{"model": "image inpainting model", "dataset": "capsule endoscopy frames (Kvasir-Capsule)", "train_examples": 42238, "image_size": 32, "crop_scale_min": 0.7, "horizontal_flip": true, "task": "inpainting", "loss": "l1", "arch": "edsr", "norm": "batchnorm", "hidden_act": "leaky_relu", "depths": [18], "kernel_size": 3, "stem": "single", "widths": [96], "init": "trunc_normal_002", "residual_init": "none", "optimizer": "muon", "muon_scale": "spectral", "learning_rate": 0.0088, "momentum": 0.95, "nesterov": true, "orthogonalizer": "newton_schulz_5", "adamw_lr_other_params": 0.0023, "max_steps": 8000, "batch_size": 64, "epochs": 12.1, "lr_schedule": "linear", "final_lr_fraction": 0.1, "warmup_steps": 240, "weight_decay": 0.0, "adamw_weight_decay_other_params": 0.05}
Rows from block 3, named by matrix and row number. Rows with one number belong to one channel. Each number is 128 + 24 x the weight over its row's rms, rounded and kept within 0 to 255. All counts start at 0. After the name is the row's rms in percent of the matrix's.
# convs0: first 3x3 conv (model.blocks.3.convs.0.weight, 96x96x3x3), inputs 33-43, a 3x3 kernel for each
# convs1: second 3x3 conv (model.blocks.3.convs.1.weight, 96x96x3x3, transposed), outputs 33-43, a 3x3 kernel for each
convs0.52 095 [153 139 144 117 154 107 115 129 135 126 150  87 111 129 132 112 134 103 126 115 136 122 113 152  75 118 132 103  94 111 127 118 102 154 143 121 147 123 174 106 110 140  98 116 100 145 125 164 156 152 117 147 121 116 134 119 100 128 114 125  82 123 139 132 119 136 130 138 133 102  99 120  89 131 111  82 109 144 102  97 140 106  81  98 143 159 129 154 116 125 123 121 124 135 120 125  92 112 107]
convs0.53 098 [157  86 124 117  99 118  97 133  94 119 120 118 149 108 114 167 124 127 158 166 149 141 151 123 116 145 152 123 133  88 128 126 131 140 133 143  68  77  98  55  99  78 125  94  97 129  91 129 136 122 108 120 125 119 134 159 143 141 115 133  86 115 133  63 106  91 147 138  97 143 147 177 128 145 144 110 139 134 130 105 155  49  85  90 102 111 139 151 155 154 107 130 121 158 166 107 125 160 111]
convs0.54 106 [ 91 133 104  80 104 102 133  97  86 123 110 134 136 165 152 165 124 143 126 117 126 142 116 145 173 137 136  97  98 164 108 114 124 138 119 119 186 154 151  75  91 125 155 115 104 161 163 100 154 137 131 121 107 109 158 131 150 159 125 128 162 112  81 118 150 131 112 113 113  70 123 113  94 116 139 136 118 150 105 111 116 137 138 177 120  97 127 144 101 115  91 110 124  96  83  99 121  95 117]
convs0.55 102 [148 129 135 104 136 154 126 151 178 132 134 131 116 131 120 132 124 123  87 127 134 134 152  92 129 123 110 111 127 156 104 129 143 106 138 182 152 107 144 119 152 135 101 140 146 129 121 142 108 124 110 112 123 112 108 106  94  84  82  89 168 144 145  98 122  86 126 151 137 147 177 185 112 146 121 113 116 141 138 131 155  93 133  86 122 143  84 171 134  88 162 158 172 136 146 122 117 141 146]
convs0.56 100 [116 133 141 101 109 142 101 107 143 147 162 146 103 130 136 138 136 134 119 120 134 137 153 120  84 134 124  83 124 128 126 137 171 132 172 213 145 126 123 131 159 141 162 138 146 115 108 131 110  90 143 147 127 134 118 127 133 156 133 124 133 108 126 108 115  99  70  87  75  95 110  92 123 132 126 107 116 108 128 120 127 108 126 114 132 136 123 124 168 125 103 105 173 127 167 135 143 133 104]
convs0.57 103 [113 140 137 106 136 120 153 135 159 148 142 141 113 167 167  97 123 133 107 122 121  81 110 110 114 116 132 111 105 127  99 102 151 110 137 148 165 150 154  93  89 110 140 115 130 123 121 127 104 158 157  97 130 172 108  96 119 127 114 103 120 127  86 139 140 140  87  74  60  90 118 102 100 115 140 130 129 167 108  88 112 150 163 168 119 122 145 114 105 128 112 132 128 117 160 131  91 109 134]
convs0.58 104 [145 131 115  96 140 110 113 166 159 126 103 142 140 168 123 130 169 109 175 155 139 117 160 133 131 109 143 152 141 109 130 159 143 103 112 132 243 158 148 111 112  94  84 108 117 126 150 129 119 134 153 132  88 106 125 148 100 180 148 136 178 132 145 141 130 141  97 164 137 147 149 127 103 141  95 163 182 132 107 120 138 129 121 138 167 135 114 116 155 113 116 166 117  73  95 120 113 136 118]
convs0.59 104 [120  95 154 119 131 136 125 142 159 105 133 153 139 161 120 117 130 116 110 124 157 103 114 137 139 138 133 130 142 200 148 150 166 136 130 152 188 134 164 179 149 110 142 106 161 104 128 102 173 127 117 167 115 160 173 177 138 153 129  96 127 101  69 133 110 123 135 147 166 113 116 114 114 151 131 122 127 138 158 167 119 171 217 168 131 152 154 137 102 109 151 177 147 129 145 148 121  92 110]
convs0.60 099 [102 122  89  64 162 100 118 147 118 112 146 133 138 139 107 101  98 136 108 101  96 118 143 145 103 150 103 105 100  95 153 161 125 155 144 138 142 125 110 154 152 134 126 159 145 135 127 152 107 131 141 161 157 148 100 165 121 116 120 122  99  87 114  75 133  67 114 140  94 120 158 104 116 157 190 158 135 170 130 128 141 153 135 133 120 147 113 125 115  95  79 118 102 109 118 121 130 116 143]
convs0.61 093 [133  95 105  82 159  92 108 141  96 188 140  93 133 137 107 107 122  92 150 130 147 135 133 117 152 143 144  95 137 121 103 100 126 127 101 115 143 102 134 135 175 133  85 134  96 100 124 119 111 123 106 113 120 106 152 123 168 142 153 152 144 118 143 131 145 175 109  83 111 120  79 105 180 179 131 163 143 145 149  86 147 124 171 175  99 141 127 100 126 116  94  97 130 139 125 120 153 130 138]
convs0.62 102 [111 126 130 103 142 119 169 130 139 129 129 147 147 144 125 139 133 165  74  86 101 109 117 128 136 123 151 118 119 138 105 110 157 116 110 149 141 120 129 122 122 115 108 115 156 167 118 139 102 132 137 115 148  87  47  69  68 148 129 122 164 164 144 134 129 168  88 113 123 123 107 123 137 130 152 179 149 118  89 126 153 109 146 175 105  86 113 134 124 130 119 139 141 104 115 148 147 123 152]
convs0.63 105 [160 123 138 138 135 140 123 115 110 155 123  92 113 118 119 135 109 139 147 121 102 146 107 118 144 119 133 120  80 106 125 110 119 129 132  78 101 128 149 123 120 123 126 119 129 118 110 139 141 112 105 153 106 107 140 124  70 159 129 105 150 124 107 112  90  89 124 120 136 112 137 178 101 103 128 115 109 148 169 124 126 109  47 113 156 129 150 166 150 145 105 111  93 171 134 122 135 140  95]
convs0.64 096 [160 100 165 158  98 156 137  93 151 130 133 157 128 127 163 110 134 139 100 126 147 100 142 144 158 113 100 126 119 143 129 119 122 140 114  93 118 176 150 149 150 128 119 112  71 139 122 111 132 128  93 141 109  92 121 114 118 144 123  83 150 138  69 132 148 136 112 118 116 118 124 123  99 110  56 125 162 137 164 157 152 117 106  98 131 132 123 141 128 148 127 107 131 157 146 120 145 122 120]
convs0.65 095 [ 84 159 185  73 102 142 103 144 158 129 155 113 163 129 113 133  86 111 120 121 117 158 123 144 156 143 132 113 162 112 129 113  89 171 199 134 109 132 111  68  95 111 117 185 149 115  98 132 117 111  94 126 129 126 119 142 168 102 159 140 118 156 126  97 106 131 126 141 104 152 150 168  96 115 128 120 105 105 142 168 146  89  65 151 134  80 145 191 132 158 150 150 132 122 111 102 150 125 142]
convs0.66 097 [125 109 108 106 135 118 118 101  93 111  73  73 107  63 100 136 114  96 135 109 140 134 100 135 163 145 161 150 119 124 146 132  96 113 135 104 130 168 167 140 132 119 167 118 124  85 123  98 121 126 116 108 112 121 126 159 134 136 147 122 161 161 141 183 124 122 192 122 154 128 125  94 110 100 112  82  57 110 119 129 137  93  68 120  92  91 128  92 104 137 107 121 118 143 126  91 166 137 112]
convs0.67 101 [156 128 117 108 111 142 102  96 148 136 105 139 139 120 135 113 103 139 158 123 122 156 149 142 136 136 104 180 126 135 133 121 113 154 132 143 148 131 116  95 110 143 121  91 129 116 138 116 141 157 151 152  99 131 110 119 173 171 115 133 136 117 124 100 163 159  98 180 112 110 150 121 131  79 117 188 102  71 151  87  80 153 138  86 143 136 117 180 116 138 144 119 135  95 135 150 119 128 140]
convs0.68 092 [148 110 147 144 110 139 106  71 115 110 133 122 145 140 125 110 109 126 125 128 133 109  97 141  89 112 144  83 111 108 136  67 102 140 129 108 136 126 105 143 144 109 157 138 125 133 117 132 128 111 145 102 117 102  89 121 145 122 118 149 104 113 164 105  85 112 123  84 119 118 109 112 102 107 109 127 121 118 112 131 157 127 110 103 139 138 154 141 134 133 117 129 146 124 120 168 138 105 109]
convs0.69 100 [ 87 140  95 123 179 101 126 115 121 122 137 116 120 127 118 116 117 130 114 132 129 127 123 154 112 108 150 103 109 134 105 103 172 130 120 156 133 112 147 110 142 128 111 161 145 161 152 140 180 168 176 190 170 114  91 100 115 157 136 132 113 171 138 122 113 127 108 151 133 131 123 133 120  83 134 194  90 170 139 113 153 113 158 120 114 111 134 133 129 145  99 145 110 126 135 112 142 126 119]
convs0.70 105 [ 96 134 115 120  65 128 167  80 110 123 121 147 155 103  99 119  90 122 116 170 118 117 156 133 144 137 158 140 127 120 135 110 117 158 110 145  80 136 124 131 138 120 153 131 146 167 130 128 159 144 157 119 127  98  81 116 157 109 116 127 146 104 129 151 145 138 134 137 146 102  88  84  89 107 129 148 169 122 136 121  94 117 129 123 121 164 140  98 133 146 126 136 147 111 127 150  95 131 149]
convs0.71 102 [ 74 126  79 124 112 123  99 124 119 108 122 148 126 111 127 129 127 108 110 131 141  92 121 121 148 119 148 129 127 121 121 119 121 193 162 145 133 112  83 127 104 110 148  83 117 115 117 127 131 126 141 106 135 110 124 143 157 144 121 125 118  79  79 159 136 105 148 135 125 162 143 131 127 159 106 159 161 133 140 141 123  88 135 135 137 167 128 127 156 122 131 107 134 127 114 140 121 155 138]
convs0.72 105 [161 110 135 135 136  88 147 113 123 137 164 140 116 149 134 133 140 161 150 150 124 154 149 148 147 149 132 120 122 143 108 115  88 154 115 122 148  89 152 139  94 124 203 162 130 117 142 122 104  97 115 108 128 122 140 172 145 118 106 141 143 120 143 116 117 121 121 103 154 159 119 128 102 128 134 112 100 106 120 117 165 136 112  69 123 120 102 138 117  95  67 129  93 133 156 146 108 137 131]
convs0.73 095 [115 138 110 120  79  94 150 130 101 124 160 139 115 136 135 127 155 174 117 100 147 134 149 168 138 174 140 151 127 120 138 153 131 162 139 153 157 136 134 138 108  76 152 122 115 101 124 123 111 149 123 127 126 115 129 129 113 128 126 148 107 176 149 122 104 116 126 129 111 116 128 122 140 142 111 154 165 135 101 153 174 132 129 116 105 124 138  95 112 123 153 134 140 176 112 158 180 173 163]
convs0.74 099 [157 156 169 158 153 156 194 176 117 141 125 120 165 152 129 181 157  98 133 139 132 136 124 121 161 142 157 127 125 162 116 117 175 118 120 119 111 124 142  81 131 164  91 123 143 125 147 107 169 119 110 122 126 126 128 128  97 129 135 133 110  79  88  99 141 117 147 118  79 127 144 126 150 134 103 157 110  84 148 151 160 152 116 116 124  95 124 120  98 107 141 163 180 124 132 153 149 151 135]
convs0.75 108 [128 124 133  97 139 120 126 111 117 114 102 140 126  93 129 167 109 104 122  97 109 125 101 137 118 132 158 100 142 139 151 114  98 141 124 134  96 108  96 128 112  78 130 118 150 149 149 118 120 128 183 125 149 136  97  83 131 135 125 148 121 142 140 155 123 108 133 129 146 124 113 107 110 142  95 130 114 133 137 153 154 147 133 112 130 162 139 112 143 143 105 123  93 110 154 120  96 127 103]
convs0.76 099 [117 109 134 100 112 161 124 146 139 128 111 125 146 150 136 110 128 108 127 116 150 168 161 172 127 140 135 113  71 136 112 130 127 128  68 132 176 104  75 182 124 110 167  94  86 121 116 112 130 114  98 153 124 147 146 161 120 142 135 133 130 112  94  89  93  97 115 143 125 113  99 125 104 125 109 149 138 104 162 107  98 120 131 134 138 141 158 132 131 129 154 153 122 144 117 134 162 155 152]
convs0.77 096 [176 108 157 170  78 135 149  90 136 103 120 101 115 121  83 118 123  95 168  98 144 158 123 115 145 150 138 124 156 129  86 113 113  99 151 130 143 112 126 104 126 153 117 118 138 137 106 116 125 154 160 116 144 136 145 155 153 109 166 131  99 154 137 117 156 154 128 128 179 113 135 150 125 138 107 140 149 119  96 148  82 179 109 169 169 129 155 165 147 157 162 105 140 150 132 139 144 132 155]
convs0.78 104 [132 112 116 151 142  83 161 123 129 136 155 123 137 132 115 125 133  93 143 134 142 136 124 105 101 121  80 144 142 126 138 114 133 127 122  93 126 131 165  83 142 123 121 178 168  97  78 139 152  89 136 136 114 153 182 105  93 148 102 106 144  61 115 153 126 158 148 114 117 189 125 102 122 179 134 115 107 107 104 126 130 229 164 113 211 107 102 148 131 109 115 107 112 127 135 133  97 113 138]
convs0.79 097 [143 152 125 155 164 148 124 199 126 111 152 109 133 118 127  98 136 135 150 137  96 160 152 127 126 117  96  82 124 120  86 113 123 114 115 130 159 118 135 130  73 134 116  59 133 120 139 123 110 115 112 124 146 104 134 129 133 139 113 115 144 108 135 163 112  87 103 112 117 149  90 117 150 133 133 128 109 117 166 101 154 147 138 139 139 140 158 125 123 141 174 166 157 129 154 118 123 155 127]
convs0.80 100 [ 97 132 130  88  72 135 115 113 142 148 102 113 139 127 114 112 132 111 139 133 124 141 153 110 128  95 103 116 118 123 108 123 132 120 132 121 131 116  93 102  99 122 134 112 115 119 130 131 139 151 145 148 138 107 150 158 121 124 119  88 130 120  92 101 102 118  77 141 128  83 132 133 160 162 145 108 119 116 140  99 105 110 141 129 119 134 122 157 149 162 132 130 135 134 123 134 124 159 109]
convs0.81 103 [119 146 133 101 115 175 104 111 173 126 137 133 109 158 175 127 145 132 135 157 127 107 128  97 110 120 133 157 126 139 136 143 107 118 127 124  74  76  80  81 106  66 107 108  81 150 130 119 163 136 133 137 140 131  97 101 164 108 120 166 129  77 142 155 106 149 143  84 119 107 111 144 153 108  91 113 111 134 146 104  93 138 101 122 103 125 148 158 139 133 122  96 146 125 134 137 141 125 116]
convs0.82 101 [187 184 162 119 170 127 128 127 144 140 167 125 166 147 122 138 153 109 122 121 142 147 156 142 122  97 124 169 179 172 166 149 188 145 150 131 107 106  95 137 139 148 141 148 152 127  97 110  99 117  98 113  76  89 112 181 135  95 162 171  79 118 138 147 140 106 133 150 129 102 175 169 107 137 117 155 134 141 142 137 130  87 126  74 122 142 100 100 157 114 174 136  97 160 146 146 125 148 140]
convs0.83 102 [120 149  91 112 182  88 100 127 117 129 109 117  98 138 112 127 108 111 122 135 115 114 122 114 137 132 110 108 114 136 105 109 135 116 108 118 119 143 134 101 173 151 138 162 167 141 121 121 127 117 140 142 102 138 152 146 138 142 128 137  88  96 150 132 172 121 101 163  97 126 162  94 156  91 130 173  92 121 188 125 135 126 117 144 139 150 107 143  89  96 139 137 130 104 109 136 114 110  95]
convs0.84 101 [112 137 142 133  92 153 113 120 148 116 148 144 120 127 103 126 151 131 101 144 126 131 132 128 119 130 123 163 151 156 149 125 119 166 124 129 142 109 126 125 111 104 114 101 110 126 104 132 136 114 125 139 131 111 127 103 133 130 128 120 137 120  83 106 101 155 136 104 134 184 126 166 180 134 150 146 138  96 143 115 122 135 138 124  97 121  78  85 133  96 131 141 156 126 144 152 119 114 111]
convs0.85 100 [124 152 105 135 150 116 163 101  82 120 125 128 136 137 132  99 117  94 118 153 110 100 123  92  96 110 142 144 162 133 132 148 123 113 134 115  81 119 146  88 136 150 135 100 127 164  88 133 175  97 129 127 130 119 145 128 138  74 134 152  91 111 120 160 129 108 155 117 119 126 113 111 125 116 126 112 150 128 136 111 143 125 161 109 195 207 119 158 157 101 119 116 117 131  93 114  98  97 129]
convs1.52 109 [ 98 125  97 124 150 126 142  97 118 176 140 106 111 148 118 106 141 139 105 165 125 103 156 146 120 111 131 116 131 129 139 112 121 108 152 144 138 153 128 130 152 100 133 145 125 168 135 110 131 104 109 126  94 118 130 108 117 137 143 141 128 141 144 109 133 108 140 158 123 119 138 150 118 142 149 128 163 164 121 160 156 106 104 101 131 101  96 104 144 118 187 110  90 122  91  73 173 123 124]
convs1.53 095 [139 151 105 110 148 195 123 146 157 154 141 122 196 149 116 142 160 135 133 168 105 114 107 115 138 123 133 144 109 118 158 127 127 135 142 117 139 153 130 126 146 174  95 171 143  94 111 126 137 138 175 131 136 157 148 125 151 137 141 160 101 194 188 125 104 146  99  92 154 109 158 201 141 138 107 151 149 170 118 121 162 119 117 176 140 125 148 150 148 131 110 129 142 103 114 101 164 154 128]
convs1.54 098 [148 169 184 155 175 200 114 135 147 136 118 100 143 157 149 119 107 110 114  99 110 118  90 136  84 152 118 147 133 140 146 171 150 125 138 129 133 126 169 138  99 107 154 129 103 141 121 140 118 167  97 118 101 143 115 156 110 107 123 141 105  87 139 136 130 146 131 113 132 205 153 190 108 140 131 127 156 152 128 150 120 119 121 132 133 128 155 134 133 129 156 137 102 126 144 136 138 154 148]
convs1.55 105 [138 120 137 122 124  94 128  92 106 120 105 120 145 120  91 157 113 115 140 128 125 134 128 128 153 139 119 135 152 105 114 108 129  98 121 143 118 126 149 132 118 135 118 123 133 138  89 123 116 126 118 111  75 126 102  81 153 113 158 129 155 169 190 131 115 134 105 137 136 173 144 180 143 132 151 145 154 122 137 124 126 134  69 113 107  96 129 102 125 137 108 153 134 114 131 109 111 119 127]
convs1.56 092 [121 140 129 153 135 147 101 126 119 130 129 108 130 138  86 131 120 129  87 111 119 132  85 129 146 103 116 105 102 109 121 109 139 118 145 148 162 171 167 140 130 145 135 160 175 131 141  89 148 138 142 176 154 108 113  93 101  95 111 130  91  64  89 104 105 134 112 127 150 178 150 155 127 169 131 130 137 138 123 114 126  89 121 139 139 147 136 137 153 103 134  99 128 141 167 102 155 125  97]
convs1.57 108 [136 116 163 126 146 170 122 130 132 151 126 151 158 133 108 144 103 100 183 148 159 161 156 137 155 123 134 115 151 173 109 119 128  85 117 122 137 171 127 124 134 106 116 165 113 102 146 158 108  90 165 133 150 134 143 143 109 152 152 174 180 168 191 174 177 135 141 128 124 163 163 169 109  99 129  86 118 151 146 145 138 121 161 116 120 106 138 124 141 150 142 150 131 122 133 148  94 118 140]
convs1.58 099 [177  89 118 167 142 111 118 109 124 100 112 139 141 154 127 117 101 155 157 128 119 128 122  92 139 118 105 157 147 165 120 117 142 149 154 166 134 106 121 126 114 143 134 102 139 113 166  95 123 137 128  96 111 114 132 107 156 103 122 132 155 144 151 135 141 120 112 125  96 133 144  96 133 116 156 134 139 176 125 120 123 127 132 115 121 130 113 136 124 157 120 143 142 131 131 147 114 131 158]
convs1.59 106 [109  85 134  98 129 138 158 173 175 109  81 114 146 134 146 111 119 163 132 116 130 123  94 138 108 112 114 111 156 109 119 143 129  90 134 133 113  99  87 136 169 158 165 201 148 139 150 135  97 103 122 128 142 176 141 124 146 117 111 110 113  83  87 166 142 142 115 150 150 140 139 159 104 116 152 140 113 163 104 127 135 115 142  97 170 157 117 103 166 102 150 126 133 147 138 146 176 165 127]
convs1.60 087 [117 100 141 153 117 119 166 137 150 137  87 115 109 117  87 137  68 104 133 131 141 116 105 130  90 103 162 140 155 126 166 149 119 144 136 149 124 163 118 155 155 157 140 124 166  89  77  91 128 145 143 149 156 119 106 121 158  84 118 145  97  74 140 152 129 146 156 137 127 159 196 157 153 146 129 128 103 113 170 111  86 152  94 177 144 113 182 128  82 144 114 102 152 112 136 161 154 138 138]
convs1.61 083 [113  98 125 102 163 171 120 132 144 171 175 138 140 120 113  85 132 141 115 112 113 119 135 121 127 139 124 144 101 138 108  96 129 138 152 101  83 146 127 153 145 106 128 131 128 176 131 129 189 119 121 165 153 149 125 125 162 118 145 144 176 175 143 112 120 130  93 128 139 118 119 135 104 151 138 138 160 130  86 149 118 125 119 137  87 147 172 130 154 118 122  88 102 125 162 145 118 129 128]
convs1.62 098 [ 60  77 117 104 136 127 143  90 116 123 108 111  97 137 116 141 129  99 127 108 129 113 102 122 115 115 152 118 130 119 129 112 139 115 155 132  87  95 115 140 117 102 127 115 121 176 197 105 102 207 109 120 190  91  99 138 134 124  85 147 124 119 164 110 108 140 148 105 128 158 114 153 128 121 122 134 159 112 155 148  84 134 161 184 147 142 141 146 136 139  68 116 185 143 137 103 154 139 100]
convs1.63 104 [124 150 157 123 109 155 172 121 119 157 117 108 152 149 127 121 141 100  94  85 131 118 114 114  92 104 117 115 109 119 159 112 122 116 137 147 185 128 153 122 113 113 123 153 125 142 117 127 136  77 105 126 109 121 143 123  99  93 107  92 128 106 114 122 143 153 170 148 150 158 176 178  93 128 132 112 149 135 141 122 112 160 127 165 124 126 133 152 164 112 151 174 138 129 138 134 139 115 116]
convs1.64 103 [126 154  96 122 120 134 127 125  99 133 163 146 121 141 150 120 148 162 103 113 128 136 107 119 133  73 115 130 116 119 151 152 132 162 164 133 167 122 117 141  81 132 164 124 124 190 133 150 161 138 113 173 123 145 141 147 162 121 153 113 106 119 129 112 156 140 146 125 140 137 110 105  95  87 110 139 112  76 152 149 114 112 123 117 102 137 122 152 146 139  95  97 100 117 100 109 186 142 120]
convs1.65 091 [125 149 153 132 102 118 109 152 153 124 153 175 137 100 137 151 119 136 119 107  76 111  90 109 120 137 135 103 120 127 114  99  99 142  97 151 143 125 138 123 101 155 120 168 162 116 140 126 122 145 173 140 151 130 117 126  92 118 101 126  97  93 130  97  69  92 119 125 132 109 123 162 152 148 141 124 138 137  87 105 131  87  82 110 150 158  79 153 125  98 123 109  90 156 133 128 143 159 180]
convs1.66 114 [136 146 103 137 148  89 134 164 125  98 129 116 142 143 123 131 160 132 137 159 170 102 117 129  99 134 146 135 116 132 131 140 124 158 122  95 131 118 112 108 116 120 147 143 133  97 141 140 118 142 109 111 153 109 128  97  94 109 147 150 122 157 167 112  98  93 105  98  95 123 114 132 128 137 148 127 127 147 121 134 138 133 155 149 146 141 148 132 142 109 132  97 135 105 111 177 168 117 137]
convs1.67 099 [151 108 123 147  83  90 139  87 105  91 125 126 137 153 125 156 158  99 159 158 123 138 125  84 121 102 118  94 105 114 110 121 126 121 127 121 151 117 145 171 136 148 127 117 141 144 137 165 104 147 157 160 165  97 118 111 153 103  61 143 114 122 151  94  93 140 118 110 128  75  99 122 133 115  86 134 126 121 129 111 158 173 110 128 151 101  92 101 137 110 138  95 149 170 127  99 157 183 128]
convs1.68 121 [125  96 125 109  83 124 145  74 137 131 183 121  93 145  99 165 191 142 171 135 127 174 105 121 149  72 100 102 113 200 115 137 157 136 138 164 106 147  71 129 144 110 147 153  94 102 160 102 129 160 138 128 146 144 131 121 136 127 109 139 122  84 133 127 118 102 150 143 152 117 147 139 109  87 148 124 109 108 168 128 186 147 120 108 110 118  98 130 121 130 146 116 135 125  85 134 140 109 115]
convs1.69 107 [107  81 123 115 152 136 125 180 122 134 114 137 147 128 127 115 145 139 119 121 144 109 116 146  88 109 126 119 161 119 150 163 111 128 147 129 128 141 160 128 150 130 146  94 130 105 110  39 118 121  66 100 134  76 115 135 121 122 151 126 121 131 112 118  80 140 116 117 117 140  95 157 135 171 106 140 136 106 162 175 136 150 106 110 135 127 122 118 100 111 143 131  97 140 127  91 126 152  99]
convs1.70 099 [131 125  83 132 167  80 160 177 131  91 102 107 133 152 122 134 141 108  88  98  70 107 112 130 139 135 131 128 100  91 143 117  71 147 114 145 127 133 116 105 140 160 109  96 148 165 146 103 144 127  94 163 150 148 139 137 125 165 146 136 188 152 130 117 108 150 135 112 152 143 121 107 110 142 173 155 121 119 139  94 147 162 158 152 128 143 134 145 116 125 145 143 149 177 159 157 156 179 125]
convs1.71 095 [120 113  80 148 113 111 124 111 170 141 145 126 132 134 106 167 108 149 136 122 137 110 130 119  90 118 160 112 145 134 126 125 115 144 130 120 119 136 154 135 150 172 117 100 159 109 121 144 122 176 131  93 127 141 139 146 165 126 138 144  97 118  92 169 139 131 143 143 145 136 120 109 109 145 118 104 133 109 147 147 172 134 136  86 144 135 114 145  93  88 131 102 107 149 132 112 154  84 109]
convs1.72 109 [143 136 129 179 186  77 174 146  93  88  88  68 134 120 102 126 118 128 111 100 123 110 117 121 134 127 132 148 127 120 134 115 119 142 108 166 120 141 123 143 153 129 138 121 132 115 131 138 116 118 142 110 152 116 117 141  83 122 132 109 129 129 126 178 186 135 110 137 111 130 113 120 118 116 122 143  93 126 119 125 133 125 114 111 128 121 170 103 134 158 128 175 146 112 111 108 150 101 114]
convs1.73 086 [101  75 132 121 131 162 111  93 135 132 125  75 125  97  95 126 127 122 123 132 111 137 155 138 140 186 129 112 136  97 123 128 107  94 128 134 124 129 169 121 195 181 145 150 151 132 103 116 152 102  95 133 108 149  96 125 111 154 135 177 105 151 193 138 102 123 136 112 155 124 156 177 103 124 122 118 111 139 125 136 119 144 167 195 117 150 119 153 163 129 119 128 107 143 168 156 131 155 129]
convs1.74 088 [162  92  88 122 116 120  80  91 134 120 121 113 162 119 161 105 119 127 127 108 115 132 125 108 129 144 162 168 114 119 114 119 110 139 129 122 127 155 143 142 148 189 128 153 174 138 168 151 132 116 151 139 151 111  97 121 149  94 148 159  85 141 146 134 149 131 125  97 122 159 156 129 104 125  91  86 172 112 115 148 149 122 121 155 109 148 121 157 146 127 101  67  95  92  75 125 141 102  98]
convs1.75 101 [110 134  90 148 168 107 123 109 146 154 162 160 148 124 147 118 125 128 114 141 127 145 127 149 135 138 132  99  94 122 132 151 121 132 162 106 163 171 122 155 116 164 106 123 111 162 125 107 151 134 101 127 115  78 115 105 107 135 151 146 147 116 142 183 125 147 146 102 115 149 136 108 127 135 142 143 118 154 143 137 174 131 146 148 118 115 117 101 132 148 104 111 141 157 121 162 163 166 125]
convs1.76 099 [ 71  90  94 130  97  88 138 144 150 149 111 107 155 133 105 148  88  78 105 124 128  88  95 104 108 123 135 122 123 107 119 110 141 120 131 125  95 114 107 165 138 102 123 120 118 104 147 128 160 152 151 140 144 144 105 145 134 101 144 164 132 145 166  95 124  98 106 120 107  94 116 167 131 141 145 132 155 178 132 113 159  47 117 142 115  91 111 114 142 134  99 129 147 107 124  93 169 132  87]
convs1.77 137 [135 102 114 134 125 116 138 112  85 112 111 123 141 103 133 155 151 163 107 132 114 103 103 108 104 135 116 161 174 165 182 156 175 106 118 142 139 128 121 143 108 116 115 129 109 140  98 131 138 107 130 130 116 130 131  99 164  73 118 156  80  85 163 134 131 138 133  98 127 121 122 137  95 138  96 113 153 150 122 150 152 125 114 110 130  87 101 136 111 124 130 104 114 121 136 122 154 152 120]
convs1.78 099 [ 99 124  81 131 142 131 137 113 145 165 136 118 158 137 116 140 123  67 120 121 147  80 147 132 127 118 128 112 129 113 118 119 158  94 119 110 101 131 173 129 126 156 141 144 154 103 130 132 133 114 136 140 161 138 156 172 168 125 151 153 120 103 112 166 151  85 126 123  99 141 154 119 115 108 126 136 141 130 152 142 138 156 154 122 134 116 125 154 105 112 119 111 136  69  82 109 141  96 114]
convs1.79 104 [ 84 118 120 158 145 151 127 157 110 144 125 149 149  89 126 129 134 118 110 128 171 103 116 119 100 137  96 158 129 170 138 145 159 157 145 161 103  92  80 115 116  89 110 144 108  76 134 130 104 161 143 115 125 127 139 146 135 125 111 140 130 153 187 116 127 104 140  97 138 139 102 106 121 114 121 163 133  97 127 166 118 123 110 147  88 125 164 112 136 191 107 110 122 121 128 123  97 130 128]
convs1.80 108 [109  90 109 154 125 134 146 118 123  88  97  87 135 115 121 138 110 129 145 133 139 150  92 171 146 100 105  82 154 125 121 117 144 120 156 140 150 140  98 155 136 110 152 161 108 139 134 125 124 130 135 136 138 126 111 105  79 122 134 115 156  92 130  74 131 121 131 162 153 101 131 122 114 124 152 164 133 145  84 119 116 117 145 149 106  98 148 152  92 136 122 142 115 133 160 103 157 136 120]
convs1.81 096 [ 95 167 127  91 150 101  94 139  99 106  99 116 113 120 135 125 106 118 112 166  93 144 167 156 146 160 121 131 132 112 129 135 127 115 156 148 184 178 143 221 188 135 122 129  96 104 103 117  94  92 111 128 133 105 119 101 123 138 150 165 114 156 138  96 113 120 131 114 113 117 138 106 115 139 100 109 107 116 127 112 128 143 105  93 127 127 134 155 165  98 145 104 110 125 111 124 147 121 126]
convs1.82 094 [157 107 112 144 123 105 115 121 115 153 129 140 159 140 130 102 125 118 149  97  89 138 102 118 171 144 139 129 123 119 149 126  95 101  78  92 149 154 118 115 121 128  99  98 118 143 146 100 166 160  99 141 143 100 125 141 129 150 123 128 142 131 141 182 154 162 131 125 143 165 146 160 113 128  98  69 133 142 106 125 127  83 140 131  68 142 164 114 191 134 154 160 155 107 153 138  91  89 192]
convs1.83 101 [155  89 110 144 126 108 148 158 140 156 115 149 140 148 120 178 137 133 145 124 106 147 170 154 111 102 139 122 180 152 199 167 145 157 139  89 130  57 139 144 145 132 113 149 132 123 113 118 161 115 102 147 130 134 125 142 149 133 129 133  82  96 130 124 140 117 106 109 163 109 147 144 124 122 108 150 129 118 138 155 138  94 131 138 141  99 112 126 122 134 109 122 139 127 128 103 116 122 143]
convs1.84 101 [148 151 114 119 159 132 115 136  79  90  92 150  92 116 134  86  64 122 176 164 126 161 185 142 164 164 156 119  94 106  82 115  80 127 104 127 113 182 164 147 169 180 145 137 159  86 158 151 143 167 129 137 161 129 142 145  62 141 141 123 154 118 108 127 117 160 130  84 137 114 138 148 125 141  88 100 122 125  75 110  92 158 138 108 164 164 126 123 156 133 118 113 113 121 113 126 148 129 113]
convs1.85 095 [145 115 188 153 128 121 113 130 112 123 138 148 120 133 137  99 125 100 118 141 131  98 126 138  76 124 122 122 156 161 155 121 131 147  84 127 121 152 162 139 127 131 147 155 102 145 171 128 128 149 121 135 125 116 161 161 188 160 160 152  82 141 143 171 140 182 126 166 141 142 110  79 142 108  79 126 133 107 188 119 137 149 108 129 121  85  95 121 128 109 146 153 161 115 114 129 129 125  86]